Weights of a small model that answers yes/no questions on an image's attributes.
Training: 7300 steps, batches of 512.
Rows from block 2 of the image encoder of a small model that answers yes/no questions on an image's attributes, named by matrix and row number. Rows with one number within an expert belong to one neuron, the router's apart. Each number is 128 + 32 x the weight over its row's rms, rounded and kept within 0 to 255. All counts start at 0. Numbers have three digits each.
Before each expert's rows are labels from the 100 images, of 14848, where the router gives the expert most weight on average: "colour at peak" is the nearest of a few named colours to the mean colour under the peak; "top examples" is what is common among them. Only what is clearly more common there than usual is listed. The data: photos with spoken descriptions (Open Images, Localized Narratives). In brackets: how many of the 100.
# router: router (encoder.blocks.2.mlp.router.weight, 8x128), inputs 0-127
# gate: expert gate (encoder.blocks.2.mlp.gate, 8x128x128), inputs 0-127
# up: expert up (encoder.blocks.2.mlp.up, 8x128x128), inputs 0-127
# down: expert down (encoder.blocks.2.mlp.down, 8x128x128, transposed), outputs 0-127

# expert 1
colour at peak: white (59); pink (27)
top examples: text has "white" (41); text has "color" (32)
router.1:099105062128102107195195173147184163157145102124146142139152152183106111107140138138135072117070124110092149159028170140119139144151082114148142164083151145175158179146184129155118126125144147156144150131102147201141138116143129115141099091127096101185100145112119151085131142193137120158106164154148133089174086111106093172140144138120129102131115100167068066125157060128147108057137
gate.3:175133115078115075111128115111121163105173135159137113101082139173134110157189169067155110126127098098228068105086132114143094169106101038107107140151112107147108081165135158103109091142136180115133085120148146149135114098120199118167157089168104110157121152142104082154143097146159100146134100121105092100080116180130163163135056173113214134121125139122135140055137133112114123117154
up.3:100065097091138137158123105150135152161164082100154119129076188151205092178175104054143081187139104113215082088131128154137083130146120120107138141157074157169119064096108153093127103115133167144052147110152127157128074096111173122140096110108104113151129123125115106175205080144148095138119131123112112100133134214166140139159115131137181128145108122144173168121105127120137130162149
down.3:128151140069106144149160137080180125095176088126158155166180108142097191121152090088135048177151109136153147140179151150108120127114082154121113124115140181094152129114093098195151081145113127139139116072107118051165166088088115163035090119089116083095134150110119117115189156136120136089123135166145136103086179102098140139133099098117141121217160163129124165115136086085112134152134
gate.4:126131148103080160122112072129102167152143101117120098104160125192141084208132158090084154134129133086118174178148098098135078172155098167122173133135124111192157122151168140100116140103127134128121092178142148142139137153108146161043194155118093144118160177060106129090154096127152151129104093119188168071167198134133177102209086116114163105168117157099150169132116135101121138143134
up.4:205109149086144201108124127171179198118123168125103169191130123087147118109098177124144075173107117134165097166134087120134153093103098085118124108145143149121180157115115080074115069174085114101154140085107134119141178112130172118123119150155150127153085075140115096185099138091150138131170163110176162143127106086127148114092143188095146130108114189144087190144154074101177094138123
down.4:105150083166118132151088103187173137121152099105067136135162123153097143128115082148117177092102138100109095122128063160159119152118147121130160115168101167114050171154125146072145139185103058157100106137138195172129110097173113111115145119137174091130123072140071163144089149108137092122160173132099158079113114144148122092099164177107160107106103092156125143082107171124098075168040
gate.5:176128145131220142113112084077103146089133120125116108146067198115101148105089108106065165106096102138100096085101082131108186132174162153137107167104118125137145122133120089056146122113159159155090169146126120134119157131131130134145107163068196097159160126228106111116149157118150131126155070103142167090158159123143145157100135126082101216131098132110146078093156112146179107120101
up.5:158094142135093183146133136163098130118142156068097128130140146132112099179121107227116143144117104087114124161139120148119153099181182161111153117091122141101095079118144115140129166127150080131132131182118162104218125099151115149131080124134139178177080148055201091125077168200109140080109089154088138135137072065165102150111104130125108179116134103093128155144171129111143117181168
down.5:071135131125135161122123133075115062151160141120122121111077160096132215082095132100166102142140093120189143158114138108082150142141183125116156198149098149102156124084115168123191105116099138154132136180162124139100087147084136096153086185126100063107090116114114092124140138119101111227129131102150137144184107122155114161129151143118153183132151169130100113173054091169179092133090
gate.6:075135111111121154123142139092125109218094138189111196070089148147122110078160120096174135150161125184126181077080131140133089135123135137109166173115085108186093142074122201154138115129126102143154113116153140139109126141190121113168110059104118111113077154137090109192095086137115101137125163121175124145088127173108173160135108177113108185115114035130151159153105126144125096146118
up.6:168108140121147109114160120185089124130148147141120113103093138159163115149189153147149086158131162095155104159135164110089128137121200107110144142142107129141186123129110094151102100080214141099087173112135132137110135089166183081121122142127170070135137062100168159138102140112131087156097101194095178078124143065119178148093140167166099119138041095065142128093086105140169071133136
down.6:174108104090109155093151221104129028134097115118157140158174126127151101156143109120130094097113128103138145131103162150114160143149170140125167176161186180140141184122117135182088126143113081049131101149064136122179101096102141101096146117152138103112155157079116117094115118095173120082101156169116120059086118080094059120137147127148166169117142101158170098133119105091145120163183
gate.7:103069143102155138114158144056049111123090123148127101155157146127121139134103133196129150106192092120100149105090138163127173130127201139153190094120162140159142144086145134153127133117176070119085123148109158168095098092122117200195112051149130119115112092134155064139141109120098099154103097146127135181132147121200140060153145126100059107126104156128166137141096174156104081145143
up.7:105124094149155193158121120075131128137078188149086123162137151127140096064105180196142170179128147130109178119198092135164129141139150112180206103134082112118117148125161110116180154123154149085173118159113101121129130095173104149139120089127085183138099064132166111093142139144147104136164146091126129184144067105115113076180142128077129115145129215085127102156122115189157135139116
down.7:087111078162168143115103136157106132133131059157127121126136122099195151121175121131148118111090137149136177100139128120103146118110143158101133076142142119122045088119154111220217154103197119046092141094094148139103174131129070115148105116146095154124166153166195148145123129099106129138134114169106095145068144114180123136080151060136093112094075123130107130094081160168093105104130
gate.8:088104187170151105067135099139116084159085109115124203099127093100155172071133111128155164099224145177132201126114133089123177129110162065168164124078129149096151114108186135190113177128127120114145131059117116118120114136101099103165099102158122130156173131128148106188156129072120121118108081121115146137170158151175171079101152116136117111171158108165181110139117180149112123145148
up.8:142130177157136184105108076112107145133123138154136104179101140165120194119161173137112117168085202100132175081155151167161101134114111140109099092118109084178075038135094118143131090121132153114137100159175121076178131069129139167137155164095139131148104079101156110119153144155155099168202120135149094144142166088124083115142114057152166141105109145108065159068136120112079120171161
down.8:169052133134144137117185119099121105154133168071122069128100147117133134073147140088087104133121111181147179094176129158099129162143144095120109152114077103140154122098117152154121147141091157079069146127129136087090170180138109094153106114138103214197178157176173121126054123123109157128132056094152117142155127077109147065119098119161156192080141100111136102108083102132093114104123
gate.9:136138140110143124133171163111092084134096153108148127058125126104153131142138063108095158111122096150097135157131173090124165123176140099208102199083138115094181122161107161172123118146124135169102130096155102129080070152041127143119134128116076095155197153071131064119097107140083126082139096098123103113126152126161098190186142138166098150169182126166121124143101160093108189093147
up.9:132137143103132131167101121105139151135128142173163132095106125170110163183130195066154116132135171187155086081103148168132075157058094152132147139134118072143093111113170063098140031122164181059156166136126061110092153086135166164157165094123151135119107147134079101132130137146122123127112152106110122151154139108149120072107206101125116158101143073155123133077092108120109108128059
down.9:139114103139188110081112139060128178118169184070052099136171174074184153158092119115088071128175141148176128132122135142158145162119150178116108136087141155111080103147121091109146138101148143117149097128108130135119167116083090098142114142122115126137131127177085121113134189140144121142187143127163121131045116090093087137095157080135107102172187183071118142160110089128059172148157
gate.10:156156161141096152155153118104163097142152156126122079111126161066090118162069147132168175135082113108083076086131181103123172108161128097159077102136022156140133121132063182133121105175113165155109133200129163119124122162147108171112146134119158104104177090119079169106148114156055175076174123122195103122140120124121139120178153163157149140118123162125102095096073133140101131106164
up.10:080126153101179135103123145092126096070067121134121141095131106140111158115157132147130127099102105189140173099148094108149134100153119121108137107094112127162118115149102086188132116131199086107129117126145101137090074138176135205189145144130121137166098218133152146161091138086129125154114112145139185157079163077180105135127161097014047145159129094178122149168121130135111156144122
down.10:098100089201131095156066089103145102116114149124131143157137121076154174116078096152099119179126108203141178135100131079153119123132171166126120167144130162103200139105119165160130193121060135133112094064095125133145162166113143118131061164120179111136110146153092102134112121143110169099168101136135106122119174151059167142203130130225140106123139191103155110089136139126128144133147

# expert 2
colour at peak: pink (26)
top examples: text has "white" (29)
router.2:188116102108123208147088142172137123154135123098180082141118075101062181114130108075110152182131164117184171099160111136167125086151127145109114139129116162188132143150098105119141078144099134155123097134160148145134140130125157056119164156147210145150063133073130145163150142129140128155050099089128125159130132143101138094113061094123089124070127159126106125110216123117101173133085
gate.3:108157125113063128151130159127121095158145071119148130108112109181134100162138145047120132120154070103122100092104146134174101123146059088192125171098096102109178161133158163073130089129097148136170092164116126135143072185101135130123186085165074124107117155147107083156181091134091096119106115120176087075120145116197153165183119150136163127071145070138102132144187089134099132138153
up.3:171179094124150068094091166128170157110172140126130082054169158100118115105108084185114142154135135165053121161130127092112142113099101115099120142129174134126118108124097105138063155176185090110120109136153135220116175117118122080103119172134140116119135110158140127076111179154159159133122163112102161099074180133055117135046138145067143162074120140156133186119157116110109117126103
down.3:146097100124170169122119127144084168095087144121093139099141079069151086093131141163086123177156196175084085184063131120086124124133172147137174163195179161098113117127138140156159103096119073129150093121170140106114158112178116157122153144066117122151049136140168101105080175167163150101122087099098173103141135108108068105167109182133101132151141147184120145182141162125145144141116
gate.4:090135158106120107196151116106121058150083062098159097055128142123129112128166115062104150159090148125146130131090127180040059153120105164119124122124079141175163139170106142136146094148154150038079129136138130135098131107099156186182124128077122158122142111118124169122133085178116124171113060141107130150141200111123120134123072146147162112136128101124130109155089147150160085092076
up.4:068110140140146141099107163149068113108141112150133197115188148157083132123163096125096126115114092114105107171166096129131200117178123099172207135175147121118121176060103133142146121134128065170127127143086143129123116142154152160125117129089114064087154121136146109190124166086138072133191097129184103122091098121128133124134095094061126154140105138182143125230085137124094101156111
down.4:133110177076128107125119133151144105164085121161186068108119117136115071183088179138118145080220143166066143088128166138106160137113106141129168127141123061200111145089160130091139142094139148121148109172141140155081103053112141099159127063086149150182098145131107138157113142135133067096118170207128139147143131103131148135111086122117128139081150079092137093127160097199121132086125
gate.5:096155174101094108135109074127155118171128123175139141070083140121162140155128153138156120105108115177147134223087121111096108127115142134112149104160156107220120106123072074085094133116166173112065153130117111173166156086133109133113142127049071076058133112158113163121084127082156159140110154113104155121127191185111166102104157164122132131116082165114147150136144170158171085131161
up.5:087133090098157148155188179103119138120095139138081050157177152107096118086179129122125093147170130078124089085132108126123124200094100100122112063105091142102177177138146097106104109133110111152119193154115205152095148146121153137112072149143114098068157123140115141104127149148109097098167166167152104112148092125145142125145135105139155127190117077172141173085144046076124103075164
down.5:185123106059128128091117123114100125178137166157119130150156137116179128104133130163155132177113107206099131122123124094104148155118127105209139109143159123138121117105162145125159127095118152123113118141162127146095120135155201099107168120112145106182149132057147140177092097188114109098125140153137152205131114172134149136095101116063067114130110041185054136069117057097127184129122
gate.6:083153164148051136101117181149118093159125165075164116113072082131102122109094115144141132117123140110061172055133103123099101101200182121166131176111197090084112146112135147091118098125184154173109152148172131139136119151094128123174120139156117150114096181119132077140075162147124195149095098113144165102120101139132119151119102167077107125088078156108117106120184138092159173169068
up.6:132179115184126156135073166134150081147084112146183131091089104103090114096114086106145145133121044193116141057130109108085103163129125143137139151115167153120122143086141133116088123088161174173122121118152185140129093090077147117188122129189130138103144179125056074122138136111120207149139158082111119143167139148188136166129105136094104126115114110152171094114176170116172197122095
down.6:123132133032113141162098099111157098117120184140142189179158137127158158137176167108182098172038101101081133144166161129140100183105143142058084127119133120170144125112143117081088129095150176066098157171132124128071131120159144151153135143075096121102120180149170134158135129147141147125104083179132118162170156107126170073103107085122100153124141115182139103103125100109140089065177
gate.7:108151157094154067083123130084140165105152086091180076138134164046166149136136085149108132127068076205094070083111137106091176162158125154120158154117162080173143144110145148142145164125178126138116159153179096128113124118201116169119150132114080117091171178161101138131137129105127090093135132116144128102081131177152131137136139099139127167137078091154163127178076076132079084155170
up.7:144169139189086148168111150132170145096102080155116092150064120066101076150121178148166129142124117160123091155140099143158089099139144153122057139091075143146174149095196116112126064116170155143137132107107135111160157105116101187166157132169141131157113158132153086135075115148129118091111127154105147149147105105110096210070084044124130155140090113210056137126129147110110120132127
down.7:144200145155076156088139082137135095144147137177169101074108142085110175114155125152126148159127155171157160137133099143127164140108165118091087157106168125148168078116118152130093139088177193121132113091055145146097152102124180131100092109095085120065105124144138192153048181115103100101118124113235112092121148120115126168136131129120109124091140162124088155149076108133080113141070
gate.8:132116108094176119086134158096096121129139124129170080125130103106098091102147160133134091117101089118124093088101216104119124153107130053145135161142114087151109175167133129161137098092147118197125170113108068126088125081170141181139166060135103102185163112143113146171049201164163118106120170134130151082138163141143162174181109129160095172163113117123099115096126120103204129081119
up.8:118083128144131188112130145129144100108121146136090088174169153094107179131117174139070113130133122118094097057144099110120138181208110105156115130077119127084187099116156132156162104110132141127153147149063103068093165139122120163146076166068069106122124127125175080125118095109126133132152094097151132105148106035156076126164205145173120115144160179107129120166161148114136152189165
down.8:128093170115088150104147077118076097149153185149093101192115102110139191143196129163122147104102097080129142175089124100191164153081189058159117057087121103118166060105179109124167111123134113163146063109131108143122083159092163121131119085131093151114169129107140092145087153163051113130107137120124139131173179091151104112135141082166119121127111103120098102111082134159109142094121
gate.9:147122111129188157156135114119107141156176075159114101084057144161121142051171099119180101170133160154152188138149133145086081138074103067144130087123119127135125161066147143143132146085113101108073172085170081157082141169094138077129082167100091175103119123150146087081124175098133099139146113155129100123130084130081128117189173170138158142138076154111106072164140106094162105149126
up.9:132074104139138206147156134136150100125124129078140144109095096096101108129113145153208129126154159117084173136138115197153157106148116169158086065155158107173103112110123120205162149071100111126099136110142084127117078118147122194136139088103064119109096150142135102090103110080123098175196112142126134124107140093106099112240130183110096128130130139110119055118146171117085100130139
down.9:108197144127102129126123144161122088103152137124132145101112164101096184166174128186129086066140115113136090160178128112113117117142108108119169122120147093091152075108088125071100112146125138144150104097124107102094115136117160130085107159120133078120157141142096120124160150059066147134158136126170148146126074081119122092100182054187184117137094174012173133148191143148069126131151
gate.10:140129112156089132098155168173148132103110085121133180107138058083107097110146116138131175143117155094121182136103087146170088083169144145119064126125109134098168103158079168090148102100137115170104121123143189079124125164124146133087141161165168187104104149111085190132119176200094122201095094116162169143125103112123145197108102156114084109085132182109054146157171155133146138100153
up.10:164134153103168067103158098121093120197127140171119149070113104121111129118060068073107124115160161191171100126128144052086108106140135125141081199108150148155161117107151094156103162176165079138137128137125143169106151134087157081077135129185160045099133112156152118093156134080121137071135145118100101097155135189124162164123129150123133107166125109115144157083142055160162106148115
down.10:131142171128087110115080085097139153144146079148181136119170132088141171181128112132143111082113145148182147170149200180165092154103115134088151102076206062141163132145133112131129117156122180132153113121111129127102096129214098150144201149155159169119110081122140135096123132090088140122075148167111151106209125126156180126089169044121120142153185090149141116138126106109142145097123

# expert 5
colour at peak: cyan (53)
top examples: text has "sky" (74)
router.5:142203125109120116097089131067163119128053141155165137091154143072097162101177090145091146095083103110152094165147187092167092101146115106146135193103110143112167136151176160193156084123111126133134091093130122143102148112133113095099090121133105105128188153155093127057109100158055093111181086087109134141096159103169116167174124149116126157136126089198121106105100109092070140128150
gate.3:143164093072122145111144136073117137175121110162164033089128173078176131103146122082118106160113070173129117098104122090107138194110132166145104159082108072143137146127069152106059131149191158155139160111164132189108134176125127145155119156118110162117142125167158136140074104151127120089152133115099159131109132183100089115160134159079186149178073107119101094123103108082180138178108
up.3:160207147156108066140121105073138152125105082107090123055090152098179112127148055128080165112098067222123110136143106094091106177141130098131129077131133112145164158113126151124148163137177181118108117111138151141152162148140138085068114164117137188101158172166143111087050130091084106131133131135113129107082182105123130182122135169140126181128113127142134154120132106082113141193132
down.3:113142144068126085108095077102071121209095091192154141113107150084122095102117116142134159082169146130129155158209180139089110076131122161129154125082122093135098136135083186101117233159158110102121147070138085176127098113102130080107125145166137165091153144160148123107102137108124077097139127189117172141160132125088189112159158171162129156116097143105138136090123140096153096151104
gate.4:086166135114107178139104140139163089195078105111162118110119128122107145108107127133080158094166158167108138157089176165100139096149123093117191044120123122160137157108156173165130101164121125179180145174108105113081163071092155171116189118108099119087145142140123140169114177161132139105100152126096099136130060083113180114200105104126111084154130166100202129151189160101117126146085
up.4:162125105173131164162100159107126174154151132130144067124163065157052171109172089175142115144138147085115139124107174099103173139117057109140119169134143114151134074173107099087087086190078129169127071151132101106176159137136117113142113103093075108106102135133085163115138159070171131122093153081147149116082117116153120149116143065142138191126183145101115066149164183112116097097095
down.4:165119183136131154067096087160116139101139102108178141138108093087097116093152144142123148110188128070203143093143085063129178161105186128110064141078150109148163190134170130149149149130100098138126141089081100139140144192108136123106131166129184136074151127111189127079116159092123113151098169199127084145180102134159090150123145102191109118134114118149085126086115092186124126144098
gate.5:135143138141124154066094102144099087119130165129150104156158127158111143124105162115110051132120141210110179137107148133141132112084188141104175099091175063124154123091134150165128140159158166149067101130115090133169139171125141108168118152124148153135104194142151118148106112133161144144083141190094112211106086138111093069126151142025090152129075148123125117128158121138142159219143
up.5:105216146208096163129182079134138149143125104148081143136134139129089120172097097078091112113160074112118059156153092150125106117148164152126060152158140137099117142189088141048077145119133165176066136142115147146173149152082114134097126153137161158070091135163126134174122092111099155130118142144151112151069099136119117108082166160139161150125100159067115124123122198095161108158145
down.5:154107121126130149119165081182105129172134145104111100165135132143053109102151121178079158114171182141087162180136101137115118107155208117057181174110122146148056151127142147108124113085122090131150112163155155161090146159128102094137071079164144143122078114093178105089143123157143145113097156125070148144108117106072203133169102163121109084145143069113185171106093116118159158158108
gate.6:124196084196116164131187116077136096100102123112092135154140151113138184144135159119124139174144122184100082102141112081152053125138120110157160183125129106112141152142109113131125110142086136101195094182146146117143123140096088102091126137153123161123136116137160079089141111153084135116124124063149134157124150102175067141104108157093155177125197172125167188066117055140057164166139
up.6:158105114084148093129098134189151157123152102129158119103113079153139052133115096171148112071105123090124183136129104183110135117133227217118150124198143138134175090167139130106103184091170100147101129082105125119105107087124145168140160099129127102098142097123144176138115103142142136114104140135115078076087074117122129125145126106221131094085109095124086180135150175131194100132126
down.6:165143150144122104174125132093161151117030161121101105114111108120075162133154138093142100141166148105173142116154175139192112095094125168120120066135115145090130159122162117102165127146078145165103126134122115107246087116147109173183061084091163145142152161153091132109169157192095134163090134080084095132090145112121134109094117100116109148212158167102149149146139134157147127087103
gate.7:118087129067152103109104134087068153133154180111108186120108101146103145123159103198058143169111128140148074137130165075143169168161150123153151127140182149122156134109141164151181111145153120166071121145160062149090082133134155132112118077153083145087140115148092080123112160078139082132142107135090124120128129101139131159185163149144164096206093080106182086112140164082182145078116
up.7:148161082157132048125105118107127100177133154135107105108128139134081131132177120081066137136111124146129103125167117080146136150120081118194049122161109100129163113176086122145144143185118177206136094131146123094150141154170135107108130135142122158162126114122119049097100133138089092076124103094122128098076103138183166127218162100194149154191165089105132092100106102112123153164162
down.7:167133081154173137184105070118123102160095115155169159110108132117082111088138121118202099166135145138097107164152119131060096099130145101120139096116095083216192136138117146158105177127099126080146092129097100118099120108105134139145216130144130147176092081140150130149136073122109143119104084156113178099207110165160144058153106175126138127156062125090162090115095128140150122104080
gate.8:142113173096118131074165095081065063124113130136104153155108108099125083156084155141086137136149100173073174161095121136139124100071083147098130096133150140148134159081131199192077096106135147108136148125071089131134128132152105157183131121112036107101137112148133087138126098108147147045112164180107064127094131111168114123082136160087106143171141140088109083105163178128168163149126
up.8:143145145148064129114123091135082158153170135103110191071111129175132113143144157073140118105114119096111113146175155091167089140126117078124106161157078088135189133192120196147124103133185122122112056135123096127177029137110166096117142145133155159148171136131173111167118135095127098150134117123181094143156095129126153177177103119177200153183192125094154142081136131099163148126133
down.8:138073129129141097142177129128153150114165105121081164145185106108082113094101118160122123097164134151100197113104097134126118128196160176130155099123094187143073147104154151099175106127165151198112131116133214137126138122123098071146067124140185141150120073120077115118096177142109097130134148079124122173108122099063140116113169101085121108118117210155119203171136130157143190149130
gate.9:143130064151174144092130156145170132096138166094085102133110132122098153090118159075110165143034142143154110118112087107102145165115130140140081189159142159151187154123086093065112153132074107153152104129107151149133193196176109100131104154073179112141090089115126134113120165101098114135139124097071146059112107135138116149132108100068196136089081116175086106090175116132077135123121
up.9:192151136145122076147126118131146091122119120133148134103100133152140124074104124096074150069145130235120161165089146138126035132158114148065137144123151086080129219102150136171103146156125091074133150068111148102110107154086122098088160151150145153173126164136118114091129131160127211116093157122146171118157166096147133126106145141140129212137090079146085135077146101146137105130117
down.9:129087157134168117043107113070132115099085180127104129100120169111190144112123127103090183125146114230134165118136117076154148157132163181167115148117133156127078093137141105152151167115142124123094092097091096133094098144154185086101118142139149082125196170129154135178171130190097120089145077157121099123076084079130150131114111113069138120123187164151092160103118086149131178141141
gate.10:112078149128153120100099068152100122127168129103124129130126213127097155189101130151138139145067172154128085143130106061092147152149074161084126178112139073129119141099064161142148104101137092096141092097228091105146122102130135121132185102065171138118116125112132103099163109118121134177109126115170095182183107122137151091086151129087143134145100161114146154101106142183052151142066
up.10:119154150117188146067148142131114214153136097163130125091095143133169115122124176114129117124113104111138130120175124156119105132105219107037147142157074089157120092148113071129112080145148119038130105182094091138125095058092137144175075114114138143118093136145113162122104114122120106193129159163134140093181134167099156105070078091157109117113106084127137138106120081161114092080094
down.10:129140090177114172152116092114205104106130087113186111096130096187079118135166133095179096115110174141096108107135155140124111141187069109153170128139149157146170189108134064144105135167112126149080100141104160186175062089113118148170107127114164119165121122167148169052104115154133102126130127084115130137042096194135130153139124111127145090171110119116166111085123108085188108146092

# expert 6
colour at peak: black (100)
top examples: text has "dark" (36)
router.6:151132179180177133170131123081112088184089175120127145116175124143104126170118143184156096163138134122171128084106139149146141113190107156112125200102152081171160146089160110148155149105109107171116075184104136114127114156148194107137143129163093109194113146100114121083162123150165107141112126107180158100140092140192124180200159162162158139124163111150175093141069078146083132181127
gate.3:084189161138118079148163123130176172077166075147097161084145136148086131135116084105077123057125131099125104152156147109130076130102113147150139156112127169108135101120122076140182120108146092136197120043136183133131148092060138143068119140094092134120150072143115128099099172130154110119135135126096101165151162145122162129092171124133106077083107137195176183108199159137084169118127
up.3:119147135071121120106071127090091097182178094130167140099118055195123138104120062071108110108120110172091102133091118159067131182122132106133156129091150104116120162134136141141143115113137132129118131141157141150135163146083048196108177139161108112122131184098139134191123154151135195056089167160129144115118097101135151093111215150138083143143113125073161081137159159137183120137110
down.3:137176161150118101120128166118078102090139125176147169089139125131127132098153141085148100160204094102217128077114114142169165101109128136144087052148221097108126131138115121159076095135154119172126097134107143147152140140174187150177111146129080130091163132133136065118121103112102025162100188145093109077108130181149103138121151165121156130170159157128109161136116105147091131147164
gate.4:057164159122111118134121074166123185124120113136154217078115144129137116106098090125157141086132099098117130138185117126129164135141105089087130112180126144097150125085161139171097162117140161146083168068110115138079127105047180134152129104121112121044179141179183178196120136096092165142137180100097108094145153156115172167146071126150120140133092131128168099125176126114134077122098
up.4:154127167155120133136128128178159098138150107109153129133112132144018089098092107115130104082138113053173125171153106165132154077094088110132119128153091188067178156150101106111147142117042148118115078126121117071147150090096146073170183118100124106119157119161128103181166142106100097175082098087126181112155073073159122119126147103150121108127164101110185107110185112164126136105121
down.4:161171150161092060094090105111148161104132127138107129106189136190168138055161141128122112120170074075160138118160143141165071090110138123117132122075119089130095140132113084141104138141212108164060119114108098154101186124121162097130094191131076147109166078150177086157065142152130115171139095125144160106131124119167080103109139132098145128147154168149149204174122124119099123153069
gate.5:115164139132127130123107066165109139114104104109150189114151123132085137183135104088151126091170152142125069131139062148185099061157070122108073148137055113082106132143050174128109124147174130084145108171118109125187116175142134163124131169169084134139113134159134147095135085129052085077169120126166132177160119095162121111105142166171102117114189156112105172130127155151132177165089
up.5:119115142079106136128136198093133098110126144097190087100101071138170122126165124109131090083089075093098118126096149098102150167114060122128140075103154183145099101163186067069131142107132142148070179132139095175123149097119141131127119079056173148075154113135105098148162138148160142139161140131048176144120157164133138074128128091126166127118118121150197075085156167153112131088121
down.5:181102133117088119153121142111155109188147131157144082137086061166159106147134168140141104130165113074144089083206147173133131111133092140118158120191080141179107066128146146149127137120115138092190093154099171072164140065078136191123090100161094111089152158174155170099081116167129116133074143105163146123151142147083152135127119152148156114108143159130147107169166190168117061100112
gate.6:146111134188120125100106150096032164106071140139125119196166122065145099146092122146124149162140134140112034142095148124108153109145116145112102115144169093088171156110117102056124086149123112138131156162117139140130191132177057135117181167164168128143086169150126132141121051147137120074131158111126136199108108141186117113074170130101107110168118170094122112177142135119162171160132
up.6:093133120139174164175115148142130093093103161138134132076060175208110142112149156073115164092168102097113159114154132122122065160140041126152199163121132101179061127098123120134109069131128139156102153122139149187104097069127133087179135100108087116160110157127122096200117138151149118198106130145113171123122147142146114121166100100144129151101139152057135093122184172084113117159149
down.6:161122081118153137099103134096117131119111118172083107142177061149089074151136134131147116100119172113060106105139140104125084122126161123100152089107144168140181192169190138100184087124123134135169140205077097154145130106172085099151115072183102150174110078091154199072124133108137141109137111179146126103168098106145135155181174159109089117100112148169153117175116155081173096109131
gate.7:146088143123130133093148132133084118097096118132128201133102130099131100172048162059147149110145148162160098140064074142151152141129075157045094140214113111129134189097080125104080211156118108078147153163128063109149166176151165126155130172133115110157060121158113143097165092119137116104165146114171166142183100113144119111103145113104137103126140163093105149127142104140118088137093
up.7:152113134138152133060115112126074112106136176048119099185176155128093134132071131103149088094152198217154137109114124119140127133108094180068149108165137080153136174063070129163107171117148098119180138112136134051149164135146123134132146149142144137156090115112131120131098107090139124050147137123116126158156111052113091118127155134123096046100151152096147119120138094158090133187122
down.7:178160111116073154094127107161084171135148095133128162126132149082126132150089088107120129121129127189114162175056130165115133074129132155125153125099225117135139183132086124087064139123096070087097118115167130110122150175168127102103197168120164099126084122106151095115187117111157076131126110127144110117174094073146106091089193133080146120162169093126087153134104110061179108128132
gate.8:160125183115116119130075104132151082193126079121105135104111149183136139153098129142169164106116109090114149118167143153113121165144122122161101135066080107173170161129178124165158120077123123088095071130102094101160104139112115139155109100131065118142167137099200127088175116077111126155074116123163092109167174160151138166180121173193148172091069057114153066077124124163127129157114
up.8:138104117082177151127163097106051083132112107122122128104123150158134104171150092169146086134099095203188156152125141063164104121119162139156205123102164099149207133118154110180111092184122113153155160100126114110113120166137136157116134108184167154146135128085122083146116085115077106101077155184098120150144173109105161144171115156147141110167088130154158082103075104110170198118169
down.8:134182138111098101080104106099186159124140166111081152137172125086128152097131134172119152130149100084127110172103155092096130091138121173081127082054188138145181172071126167078141094089099090124118127094118133055096191154067147077110133157117061145156097103160104135155108118120101155188137149104134130079136092120167099106146161088134147134107105183113129181126131107166118177184140
gate.9:089176076119129142185125085094124206148120113127126143147149142084140142145125069085102151157145116045102109175156099100145121084149079119106159086131142098120130119089107165187165166167074124134080119086123153144088094136093126132140136144090111093068162088152157106115137102166069128161156125127184104108118127086077077168159108162168127100144085184092161154155123099065155160141163
up.9:197099093094171101172148095138135136094089106117146152149131135089114111165112094173124140132202132152119128195098126183102154110193135179131099033131167142177143157081127136116134199090102088124160109150132172103134126165111094110116125149115141062091174099164083095123182142104115145097082103187107113129128139081147135110104152147195126092116094162126164149163078144105140151160159
down.9:159126135151128098106159153136104138130087107111091133111113139118062081075083132074163151130127140139128093097097119111128136142196152159157110064170143149177130156136156087090082094102147093183186163165084102131110156075162144099084157133133125138093125094230096146115127142171195126152146071116087109131117147096136094145201102156117132099137159205095124149176122063119136141118105
gate.10:157102163118200133093062150091078117140129149151193101146082111099145144174109154174154127132184118166160145066097114097140154105147166128150186111160156118151039137169116124111181123146137139125128169153142065096087125134131213158131099073150105119100105138134061098151138133103207124127049155087114127159147113122153141107137143096122111104137161105129158157142134169137119072083148
up.10:094142131148078184180167197111078086140134091143154118085171107101119062110105124145117141126108071130101096090097171104130083158099080113154126217110144124104173113121140130151119127146132162197159182123070164106115057114181127095111168121132084136157189138136103137170156138130122147125102126128127083078158150128146184139153089146203137143158132090092156124076130140112167144116180
down.10:136146112092173095149189133094160101132121108072152157095125138168155176121104087098073134149119089118101113113176156082101109157109129157135117116150114141097099153082149119202200156171127118074147103130158062149126173120112093126131080122138110132102191146128132141107137175151095169175098107126121047075099177186155128130079122137124106146160079101170166165155065130110094061123115